A small encoder-decoder audio transcriber, trained from scratch: log mel input.
Rows from block 8 of the audio encoder of a small encoder-decoder audio transcriber, named by matrix and row number. Rows with one number belong to one neuron. Each number is 500 + 25 x the weight over its row's rms, rounded and kept within 0 to 999. All counts start at 0. Numbers have three digits each.
Before each neuron's rows are labels from the 100 clips, of 14976, where the neuron reaches its highest value: "loudest" is the band of the loudest frequency at the time of the peak; "strongest on" is what is common among them. Only what is clearly more common there than usual is listed. The data: short read English sentences (LibriTTS-R).
# fc1: MLP up (encoder.blocks.8.mlp.fc1.weight, 1024x256), inputs 128-255
# fc2: MLP down (encoder.blocks.8.mlp.fc2.weight, 256x1024, transposed), outputs 128-255

loudest: 500 to 1000 Hz
strongest on: the word "the"; the word "and"
fc1.243:488475520481514553445483513506538475491506534531490535472478489517477453498502488500486507472474479552526491507503474510507506490533489496533475484514522490526542509536469482494546543482575496477493517482532516503546496518557498508528517505498525514475511506539489482479509473473515471490479480552523519490488540510489452521528516515451509505491491475468483506494510455489519476478470
fc2.243:535481463523524532502489472464476501504492498528458512530479512514536506506494505525466520528442510468488508491498511499520470474530519500520465528496504477452470485500435529501495523534522465471498511514478486503495521457477536502483471484454488498500526489490525494494514489490514477488489544506510518515499495508511515492500506517493548486476501458515507480506482509526452519519531

loudest: 500 to 1000 Hz
strongest on: the word "i"
fc1.85:526504506460482506490523521491508513488491519471498452507538492531484479517493479474509519476532538430432515484490508470529506518525505544471486488569457512469527506514531512517494493497506478529480462517486476582510469514491528485493495525480471500483506505537477493469505498502506501506530463479493497492552527496506494463512464495496513493445421487498489445484500513478507525503500
fc2.85:549531464463556479495520555509510472483513512509497494530501499522468484498529470486507520543495535506526542518486459501527499504538511500520478488515475512500487546500469503490520477461477479513530472483517507487473482471542539500511497520503543501521482477524531518474527482499537501521513551538485555501512537462528486504483513488507494505480453489485479509470540469486489527495512

loudest: 250 to 500 Hz; 500 to 1000 Hz
strongest on: the word "said"
fc1.15:545485490521493515479476479506418483551455519518503502534517512514497487520480472460519477522494522488474472456497473493495490500504463450506490495512535505536465504484506509439510550507477494473491475479479490457496491514513550498508495534474475529485524510516492494521466466522493524487462480478520523507474512511507536510508503479471525464484453474500509474526469512520505518530504
fc2.15:564471481476510507544497536526478527472501552476491500497544509478458545495487522485476506506524524547500477523496555517549493490523524480483500578505427519486497469503501513488490492499531516509488503496472541511503517512527511454516490539535504518536482518504514503513476491503493475514542543500529521510519525520495478521492530455509487504490470548514512577518519457498508510471508

loudest: 250 to 500 Hz
strongest on: the word "you"
fc1.329:514445522485520525506517487488494494503517513507536529515553532484483470498518539475466513496533504527517510518498462463505554523491499529500526488570498565479521463533467508462533491505540543508510475496470503519515482479498477505505522499492493481515490543528483483503495516506527489507540500485468483478482438532483499452516516507514493521501472481518553462460533511514518495512485
fc2.329:543508426486510497451571515498496506482467487536512490531503497542478484496492510446502469470511518567478459500545496444484501467512456536518475484497461503516517471521549502474467526535513460480515514520513441487460545468496538508498528500492515513524530493494521497517499531488509536507506457543487511495485508520510484507490504492481495526530531484465495464508486513462481526532525

loudest: 250 to 500 Hz
strongest on: the word "you"
fc1.210:518523501538490466515541509472488530491477500479484487510513498467547474479471521474486502504501516474483535475483509519457499491496459486470513489519520501507498503530480510523494494538518492438530452476522488475525519526492481449502474474497478462519524501469513504476476464476441513487530505522488492453464471497518538542468567510519471455515547496508476529486469474523510476548486
fc2.210:493525501510472521520498475514510471558518505549478520530511509526530465478523506499433513510534458558497509513482521527490498470501439536518526508500522473524497475513512515478483471467544526507472494482498473496517448548463499455569521490481486512492497504524497510529520554490478493507511482534510489462474500499464503506519515506453533499529514487493513474505495519475483492467523

loudest: 500 to 1000 Hz
strongest on: the word "you"
fc1.20:530523514504483523463506480525476522465529492584488544474526467541551486511524449526526508562514496444479535526523516519482519475515456464499479503520498523518552504481486431482470482490498502490492500511489497493534501466507545479487488527521487523492534526488504514499495495501453494477481510523443501467503517478437460485507461502492504492474482488517514535553571548480488447518513
fc2.20:468506457476499487496519500461472516492510482482528523501495492478535517506515461528499489511504536531458506501496522476524453487477511497531532486520501492466531464535512472504498515513521509516516455481528504498505494514497551527492504446489487495521472514538509486468473523489462480536478517525509478497450461469541566535525477498506501477516516532506493527528492476512499472474497

loudest: 250 to 500 Hz
strongest on: the word "she"
fc1.207:501488485516521501488491518539479492520532523461503502520555502536486457515480487479479484467518521490481515475477512491498524474522534516447511500465494478506513466487485534474515461485533520467483511483525545492545542495506513505474494523505517505500493503525499468465523440510538496510488501477508508494481465533479520523494490518565552469490481492479540473464516474525547503514508
fc2.207:516461470505497491459487490480535505542491487470449495502497527488479475521519473492485538496507479503494524514551521499497530514497495533545492456542486525492515527505518508487531496525469470513457487507522502484486514506517537521495480523430518528542516532511498481488495462510475502547532493473523464473551502514547492472475470504514507511473528538459531448467500479475482513492475

loudest: 250 to 500 Hz
strongest on: the word "you"
fc1.131:471487458480513465487498503530551534512493511532525540494515517505479521518476485519470472521513502520492472522513522492512497490470477499502520543491458505490541497533467504517501549504558485487513502514499433533493529507500463472515480453474538479487475480503504500531467532501447513540462491481501554477478465446489461480502502491513491506474507505456491505460504473476479534513518
fc2.131:484495540502456491481472538537545458541506508522485515503512512488480488485525525525514415490495478475527469469468504531492561491459472502485525551529499505522513496526516453512506486461489519407506484521514487485506550510523524505516505493466523501509510504500502538533522500471441474506495479512496466482559491496518528499475472534494522520509531510484481511538512537494473506444533

loudest: 2000 to 4000 Hz
strongest on: the word "she"; the word "was"
fc1.204:501459509477566519496450471531506479470527484510510459456503504473504555502504504508511491519525471456471501507490518465522521497482528483487551506510504498477494531488510480505512521476510470519501520503508529496489513497482533514495497489506486500510513531526528556504543481516513488507432516489496498483519514529541465472439476451486473492482542516484499504518478477481449546525472
fc2.204:507502508474487522498496481476500477511502485470565497506482484478535492528460509505487482504484496479471486501492495489545491489535459467505449545477493501470532505499472529465505515497499519510469508513502469451520503508560455527498531511508527505498483529464504495504496466472529458502525518495493523448520578542526494475467480512528491516513482499474464527513482482469537529509510

loudest: 4000 to 8000 Hz
strongest on: the word "the"
fc1.520:488457493475478484513493520510531515499475512517538464514504529521547501487450512475521479536452550500502488517475478522484467462514518496492518474450515550513491487506493499466467535501531517486480518468529520450505529491487496524512482488499506509495513483488526508473474520494433538504481512480493471495499508501515541487545510457477475493524474508480516477535487493468484515443512
fc2.520:542532473513467480477507489518502461490545523506497513479539491538529520555504485507515481520501518526522502489485532458498494462543496501498485509491508487500491457481519467473526493483474491525476504497490527510506498511523464504529464447492492457471497489526500517508503510457511453486518512466469464491561509495477505463510485495523543515504522487487513473518526540484433507495507

loudest: 4000 to 8000 Hz
strongest on: the word "to"
fc1.189:502487500510526526552474499549504438506498504490574514458499489504490481472510513500507506482467537501500514487501518464501540538518508513488521529502511465449530497521492500473483505462484545541505474472519463465548535527526512461475528522501514528536467529499506491532478490502511504506493474460483497469509458482505465490492502507479478485479555488532496468521515537482500496468507
fc2.189:537511515496530481507501475482518500502504477456499483504517495516498498567453501473460476489476541517493514490496448469522534490489456509484474457460495479470494540504494479488493480505464550475501529507509433502462562519513490488463493490506539474478506489480488511515468470491494479501519499536509514473481481467490473480525486539530506484490458474485568503508506497495431502526499

loudest: 500 to 1000 Hz
strongest on: the word "was"
fc1.61:520493518458548481543531495520478482493507493498481508473528450522515475469472507519540512506520455422434525490509563519518540487456521522512524487494465488501548495520474519472483498548492520508539516473530540466535507506495458488510463490493475487475516505499503520503479491497526450481463494537494496522524535547516476496517528508502468534462504490500493522483481493539515502492470
fc2.61:517507464474492488530495486492455499502502516499506520491470505476480505492489490509486497509482527557503503491511470492501479535540475519504483482524487490514530481502528457533502439447491520502511556496537501486525528532495494489472523484501509487524530535477478481478480514492559505485480504531525501514472538486495533451487513488507540497475498501529488466484496500561467473513504

loudest: 4000 to 8000 Hz
strongest on: the word "to"
fc1.321:535583579520501487493491535477497567507513515537508498481528492502500501493525484473505548469515477547533480540536472508480490545480508500461507497509516472483511484502480547507473523533502497534477496468488504466518514512473480519502559461454501433508483496482509540511468456518461494450453532514548503490511509520446502515473497482477469489489526503505493475494488517543500470452531
fc2.321:501506447431477533473471518486481504513507505496508529511522534525512518505499469507477519539527474493497485523487462501527503479512475527483468525532489543502457496499471485524497481473499490514469476522481490501480481493495452492515513492529485493557504506509500502537509514464499445519493466488503511508485523533498523463495482518496504514537534534513481467515512465463476515465489

loudest: 250 to 500 Hz
strongest on: the word "you"
fc1.725:464485487503524486497476511490497509505489440516526464486494463502480546512500474490544483483513489512513507464493518496521484459550498493524511478526472500494503500524514498514501512528519542486517494453529471498499516529510491493495496494493510494471501514488527479504479468460518469493560489521484443518519430448553472533476499523478477525551520482503471532477525528514493508451467
fc2.725:532469508497529497510516510527520525533485494502494475483486513526521446495483471492484513478499460503523530489523464496493510456447475482525497529465502541512500487467486473497519493523473489517479529520496483485513472496477496457468461490456482489446542468499477473482475472456505543494480490507497521441516507515513512492512455495495494465483520496508541489495458517461479543481524

loudest: 500 to 1000 Hz
strongest on: voice: female
fc1.308:489492542555483524555489503532475515506481481503520509529493486572490507508502520486495540484503468483544479501437487522497539469510526504492483499529517509461494487441462534511514501483540509536494512515464526490491479521446465505479486492461491455513518501475491562471497532513554477485517499517494451488486517538499486508498481500538517508521505510479481549493505516523495522495512
fc2.308:545507506440530490489462474481495513479523512450485532533512470502504487488470511462531518514495474502522465465520475535479475525525493498508480501466447467532478497524546513517491446503544482480492533540476488506498509495485474524510456522503519501507506492457470554500467442529485529502550516525491552528506483472470530502517493478508489455476470488453509479530471476495497472479489

loudest: 500 to 1000 Hz; 250 to 500 Hz
strongest on: the word "said"
fc1.602:503535454522510486510494506483451524522500490533491471497513504538519476539499476485443462503511514538468488510517481516516502481473523490540502468475498515462501530481503527464507522466505517500509471465523521515467502492528490508492497547540476509489511514505496473490503507537506477478466525497461520495496536509489505507489521498495522527491509520490459529484555474530494535445506
fc2.602:533500519486489493528510502556532509517518473469487513519516506555507489468475497495506505522527501525485437508544525548530460532488484488500534533490498487502487463470482508495512476474487541522511513470473507519543554528482478497460501487535514497529484493525529477471509538519483476475506486479489519507509521504524501494521570512506513566527558513530495503537513505499521470500456

loudest: 500 to 1000 Hz
strongest on: the word "said"
fc1.699:517435475487491480491521512482479512477481545528478506484485506497492508509460497490455547501490510535522502498457533521474483485494496505489436485486511534521474553503508525490482475497503517472539457479495470486445550496516538463468532504494489488484510548538505538500462482500490512481508494480475519488516521539520487517498468488473501522525470525498478545524509511523535534480440
fc2.699:465519515526523528484541515481509528549490504497513491448543450506483520458478517468553494495513500534452530478515524500497499458495482499505504483495517501483484456480519449519467460440518547490480482483498522520495485530496515481495494459548534489524487487508515516536497515514496485518483478526504502508562495490509505492549507500469473502466518502523513505505546475517488511512448

loudest: 2000 to 4000 Hz
strongest on: the word "she"
fc1.470:481509519495533487497501485474508470472526539460498516514489533479499496478533503462455505527474494518507500465505506449488495471519515514507503498462480529478484460512492491494457504489497535489525531521505530482489526506467497513507468478551485483544487461499532527499489461498511482469517459457493506500501460501515536516494534427512484478484540492539532519468543501502515525527531
fc2.470:568507515496503479466484515478494513484493539505506479504485482500513500484485496518467528521510492515474524449560491526488526530505482496531485476496521527461512497516553469453484522509517491521481535536512496479510488466513510562475473526477463497506520503530456503465460519510487520443529529515528506462496507548516498516544491497492484493483492496499522509510457511493492439446509

loudest: 250 to 500 Hz
strongest on: the word "you"
fc1.230:532508488560487517514530504510503518545533484516525479532565512482544481492486502494525481524479485527477504515504542470473487480501480468503485472512516498531493536562478500496470501518472489480516440445482484538539495508528479503536527485479474461487511493494492485537462535460451567442492507531508496473490495471477492468524494493471444503480473507499484473494509482511488541513458
fc2.230:494474485445502478507501500504499482474527523541495480539515465502502479479471523488491556541514469524486547517467471498530477485451492509492508517499469529502510445497509508497490477513498518509466491500478479473497479470462500507513552514517522528470504504494526504532562536525493461560514518481461510495508468540468512495553514469443496538501539492521531514516508503513449526486513

loudest: 250 to 500 Hz
strongest on: the word "he"
fc1.75:491480477504499496502546552465486531517483510501531559467520471503518449532501498512507500460462524511450489503509487502524490511523485486539546463511456484492514500507522512500476521537484491494470476472481511495481490535515471514532499527500473453504515469487521466530472489520481499483523544516486473498448472504535488495496531470492500469456488473516493503478496550464488450523461
fc2.75:519494464490507500467502504502550504480476499511539491481454513508499499506512528489492452452500443529479483467556481504483475541484470495482556486532490452527502466501488541514494476491509490498503510521503498537486492503457489484491474547494483497460460467488490494522533524468498545432484479492516500477500467475486446506509503478511487529542549516507554561481501497503506480494528

loudest: 2000 to 4000 Hz
strongest on: the word "she"
fc1.419:482511539463514474494492502486508476468533516532522470495514467543497526470503507517457472503490492490482465529548491503467459465484511490483521485477521494504495490515507445471499516468498531496517467486484527463535475546480525521550475511497477528494493533476536555540508488494507519504519516517526521444561494546492537521520489512483556518539464522501469469494473485467494489490501
fc2.419:460531487521475509537509542515515502507483553491461519519500471500521532472451506521518467469471501494459508465527499522496508502493490490492463521481533468508505492528471478458478516496531513494493537479505500530479524467515511562501555510508514478497496499464487503522525534517558503507476504518482480545463565482512480503540442509515527511471502518480509495500495466494508502510534

loudest: 4000 to 8000 Hz
strongest on: the word "yes"
fc1.667:484497503503512500520488479451523517530506511504481530482492516523533509510499527495510486533451524458505497461512490511522530482517500520466494562488491460440526528510480531462521502435499526501536497492512482515484455517486544527497506511489511515474458445545496513529527494445493506489467524495509480474552546513522481503499509491483495512479528465508485501487510496451523453409500
fc2.667:463541480534496526486423486520516508492469535486471504552474482462486500478524536559501548499535470547510485530462505465481488446479469505461486514501481509476470475470472521522470498497504532518476485501489526495515509528532515503516481519492496496511504495506507500449500506515502520513491537456521460503501515527504508521480497510525463489504482466482534533459505497511483542471522

loudest: 250 to 500 Hz
strongest on: the word "the"
fc1.229:505521493504511507540502493532455531518470534492511498490503524539513481552509495474548497509489520510479443474521487479493556528515487493524505533497478491498451518465489498505499450511495517471524518496506493463460499480486480473480473491446458517527561515511523474524517570541488477492489486484505548491506495482537496482478507482507485514497486494493543450445507500481455464493518
fc2.229:511525509514504497509468477491501499492512495500486477478549445485447501495502464536519475540486542465522552485507477505543518497486515491479525469498507510470505491503473525484458499476497523476497526508499470517540506528517495527532492505447537502506504522526507545507573494484486532475488520476506519525489495515535497518483471471481518468504510477459528483482493539461469512545472

loudest: 4000 to 8000 Hz
strongest on: the word "is"
fc1.161:515492487500464497476508487516504475511487523530461495499511480521428438469523503486455502468524474538502491516484468536504451497478511465498553490478475521478501507577524426510511468481500489528436482528474530517464495470481498473487515524509514503466487502476501495483492502527449504492535518466506511562492537484527483469501474491522456513500474492536456560514541498520498447525462
fc2.161:500529492488498521471520518500520503466482469485522490511488470516457519519523505508486498525491500476497497439493491470515510521482508507433485526470472479452527509510516474561530544486495494526424515474509485512522514487520467490518464508509467529494464512473474525516462527511559502453529506518485516460524497515526524541491495459456507520500533502526540479464467499479546463459520

loudest: 250 to 500 Hz
strongest on: the word "she"
fc1.650:502501507501516490499504511502493458475530469526493488472506536496512475494484468482506470503537534471516504532463557506474472483540457561498482475499504457474463495529500544506512463503506471507519479453471508503537501540462512508497497531528476465490514549515442508466480530496497514527517547463501477511518482502454500498490507479493511572493477523492507515507508492489528469513454
fc2.650:498495513570500491505475501528504482512514495554527513506465464495493503529477514499461458512493471514441489509455519466529513466534509487485488474478530462522555468506509467487484475478483520516519495470485483509494504442511477483488490530470531505509481526510487505501503558467506490522532485487532490494474507450510479523486467486485468474507503434512497508537499545504493513515512

loudest: 500 to 1000 Hz
strongest on: the word "said"
fc1.545:546510505478502493496468487513471475496479494537496436530503524482485474554516481484508494495523513524468495462535476493519531486472504459479495495477546524479461503470502489497528477525511505474521497514524505477472496490535489478450480562485480474521535520455504455481513500491487529503452515517456476546486550502478479522454501522497522467499538524504453506505498494448479479490515
fc2.545:529501505492488527502476516514524467534504510497497467507530489495520473477483479531507508470507494516507502507530577489540478503522488457541467531488494477457507500477487480513476535480534555520483477478511547511534524499511514469496495509513511509506511498458525517515471500530514476498474491471521512494498464530520548537456502522502549509465507481555514498517498460517477471476512

loudest: 250 to 500 Hz
strongest on: the word "with"
fc1.449:503470529484457489467498508541491461519460548522501525483454495491492482502491506485490489505507488493527525550484534469465532529481499475520510508522534496530528510526499500484457514493473495480531531486528484494511518504478473474456531503463530517510523469506509456484490487503516473459498518478476500521477518502478519535510483502462479479513459472539488531450517505506497524544543
fc2.449:563489494508487500504495507479483478473493479522476503503529492481480456462507481492466486569513470497497507547515491509521495463532513498527498509475494465485464482481493528529540479468531510520466509543502513470522519543557523530478479516464521511508438502469546496485462497482495511489517512522489486533475443537518516499485537494505511509517448478497503533518512452534478483511458

loudest: 500 to 1000 Hz
strongest on: the word "was"
fc1.546:473516522483510484501516520536516499516524472502534489506510452500488483499531528487542490484489468505466499465517499563491510472532529447503497566480524522485465471502501526540479472488478567473481483514499508503525473530477500521511500513504488490510540511469520467503497556476493487537498468476497512509508490499533475489481506485537471550538494497484489432521531489495519489510548
fc2.546:552520477464517486462518481522505494515499528509518506500456496497483441483495497517512518495509521502475525541514547491511495520488478506494492536440534495496537536506458548494470517491483514494501522516495481495470556470487470516460473510528504501496506500504519482479522506469478483495481506446490500525512488462478506515478550506488498504519484532520504526445415518444495552514458

loudest: 250 to 500 Hz
strongest on: the word "was"
fc1.163:504503501495498493489488463539502504517462451510481561485461502534522481530504496510524472500525526531475465464487469544551511489533478512466447500507527437490504508474527483519517502497504500456505489483494508518517473505531519506489494510477496478520506498477510484473494514474484456525528515530435505497530457501486514500515504481531487514513510474524496506499484498518507483519521
fc2.163:490508503508539547520503477515523547531497476513530482479538489496509480515501487528484524510488540524485513497486467514484478499497504468524521526478517465485511460467501517507494485510505493494488502528552540472533549537492511541514473558518442495502473531515462487474505465483513512474481490546505465484514511509456488466539493478506493473515499488486500526518494489515526489471497

loudest: 500 to 1000 Hz
strongest on: the word "that"
fc1.595:521496530537487517494465536463524506490491523492491456550532477514537489512466472449514463529464505436530462456448565503519484512494511473500486443546499501484510488443512495488541512519516481479494512497538478530488480438493524523504496482486538515537514502485515487521549529482488489551491485490487444481491490489500483469522493455465496535489474528474527531543489480493520478521523
fc2.595:513487498494556495533522533514505530505503458505517498489507493547504506520502488509493496464500526492522509520495501505489500508492521488512516508503495474511492530473500489475485443466488552525480514489511452467533492558529488539479509528482505468454520486560493470544484515508491510534545481508517523488472492491496526476498520468531524496545487499500493479531506518521538486482489

loudest: 4000 to 8000 Hz
strongest on: the word "was"
fc1.727:512491492501504469530541493487476464511500517470529524497447487524553494478513505529515534486481496469513470518503501505526476485545545513497520475504500488470431467501501505470542486497464539507545511453510459499491451490487498502479528507494493502496507497522542486541493500551458473488524528495522525492502506508519505486525471556491483518499466476513510507484515476494508457505511
fc2.727:484492481493511552523527469477502507471511498472530504531518484493532494520481487470497491469479470492475517533524511465487547500510504507443578492486499506522494468473550525494505474511471506518482461536491504545489510510504488489531523506523475468532517465439493497486473538478480519497518545479482508505492543455555531435477476563475484511505497520536535509527502511501506487552442

loudest: 500 to 1000 Hz; 250 to 500 Hz
strongest on: the word "said"
fc1.42:509531487499472527515492489465494523495522512509502488502498507497482513568496466521494504446486470480503494505500490485540479519509487497508458498508511498535477486508512488475467527487479476506493521466522503525479503539505476529472511497517488511492509484492443597511504501530510595513474459469523524494474507460505496517482497472506505499467481478487495499569504513492509523536503
fc2.42:519480507499507509510498508491524487479509570475490528498523512509469501430505474484531468483503533512491475490445510495510518507495467504464549528461520512527500494509494502452506508509502502547508501486517518493529503498453515513476526508483483499475519505467480513554492490546533515546497464506493523541557555491506446524497553516501495499538510503494463525482507521502512497501477

loudest: 250 to 500 Hz
strongest on: the word "he"; the word "was"
fc1.652:544519525521480482505529467482496507489476527528516481529479455468520501499440490476510506504485552484501501528519510511533525505517531530467500494491518497495466511456540503479509488483486502514462534501475467514508490491473492469530464525454501520516511514512486512475491480469524476499503497483475514491477463534459528457529493550524494496501485483462531491489504515484507504468513
fc2.652:504490502560530511466535525468471540447510495481474489482485490546464521478507513526520495479509483534512505496445487502497479475503496509466502520483482482460494506527491526509501504506487459492471494521494485484452459522495524528484500523469458527527493513490488501495506501571516488520491511562451523509535501521488485498507503482458501536488468500514490517496521484507502496540459

loudest: 250 to 500 Hz; 500 to 1000 Hz
strongest on: the word "of"
fc1.432:534543476520539498508476466502527487496472501547490544510493496514522492532504505494511509523511499502501481471506447475532518476490529522462474497496524460507525446462526472528530489483471479485522469503533522497480480481553493501556459451483521522499485525523539545532519522502547498524501482505532503485504488485523464485507495521488462508480516538489485494479498440475525504503541
fc2.432:470521467508498525509470489518471462518493477543477515467496505539478539512497541489498495529510498537515509496458506493503537499500501493510498518491530465512524517508534517515494524482550464498520507498480457474536474496515490530513507503498563521498521516480467502501488532470537520483509469499503508459572464499500520519470481463467564519500486464457463544510482508447509495525511

loudest: 250 to 500 Hz
strongest on: the word "the"
fc1.47:497446480505530505525465512435498467532512483469463493512535541495488482517502503487502494487500489473490477488482481528460508495507507481524468504526533500493522490529517514513498560484524543515524491492497527477498507481492496459485485480446527494487477534474500469535520518520495487454555474487559474486521506476516497504497477561468482542523504493504482539437537502516495480461525
fc2.47:519508479459510451511491458541503508495505467483492498498478494456507473486456503477494466495520482488484492471547453481493550449485528497512479465488512461519487494436500501488516496504521470461501507496479508544500506483476477512492497496477502507482431503523536539493519542487524484497489545481513503509478470516496539523494497516491492525535538485520467509518531520473567521461542

loudest: 500 to 1000 Hz
strongest on: the word "i"
fc1.522:494519494480454539521516493490545484527488468562473457478512451446467524489462510474478499483506505462462492551523522456507496536521492516505478499489476490493461494450520524512512505453519486512530504509539487484522453511480541443489521482489501456488473559505484513484548526467508492532501481511508440534522467458503523456500522493484523539503501510481500525501523524475456530530521
fc2.522:473552486507485518547555536536482524546492501522515489503485485528543453523463489489536484471518486481532485482491486452431490459537484498491486519510497500492453490450492491472507438491478492476522510478461519489492511447448476506483511493488497528491547485509509499491536485520538485502500474548521529485544508496515510485492505497454475492510515471517501500530514490493526527501490

loudest: 2000 to 4000 Hz
strongest on: the word "he"; the word "she"; the word "said"
fc1.223:465511491502544501492540467521470534506490438465498538481505508474514546467544518535495554502483469506471472509479517480527493504498509527516507452481515454508471483494476478509511478468481488509507483489479526522493519507451514522492501471540510473472518463512499522520497484526483503465498503485516508508515522475538476468481475474528476511485513494520520527491474479483484500494525
fc2.223:482477497511543544484485491472525536466519462496519515535510517497498481480482546527496475446467530474429485500477515554523485509547501498510481507456524477538493495510475492479508473522458507493505509512512489499533468527547502556491527516504500485519510515498510525529493478495443495507495475518499531509480526475548520499510471516538475479479541516495477496454501499531515509487516

loudest: 250 to 500 Hz
strongest on: the word "was"
fc1.433:452460504494526528532503485514491472504497492501498445505512557492496470528511473525515520459542504516523513464494493503510505514487488526465454509503517454515488484528500510496475495529473488503533504496501494459518526486505477499473479543513490499501519491453533490522455489474478526504480532514538534536480466488528476483461496517524524510494521471509543515506514470499540491506479
fc2.433:502484545524485520530485504523464498483508523549477496531528518480516521471505513487469506473470489479487523457507512503539505494502524514481531465500463469518515546496523495517530495508507518512546506512499513504458524533500482472497486501476576517513508512504475484514489481514513484481439535503504495501429547489473501478496505520532542513479466500490531516517516519484491471494487

loudest: 250 to 500 Hz
strongest on: the word "i"
fc1.101:504523489509514497479571507477561492479513521521527493478505489517534531538461478469476468499483546473477504571503508445520507502512519504461503563514474554547522517520508507514496493502494484471479508511497528536519467520474486507516518569509513516440559480504504515522477488511476464475516515538503520448498456505468480497501479495500534479507500486489496498492491530532474494503542
fc2.101:510477520502467505518505448474505498489507483509535541519486484521546547465522517528521503470543512510496499494446460493517485530511498493536490525512493452520466483534512488432483502451496498493440468484478462483487493487463467494488521503501493495472542480529476497495468489497494504484505535435495522501502519464485497533554462456505488496539546478496462505477524504539500478522513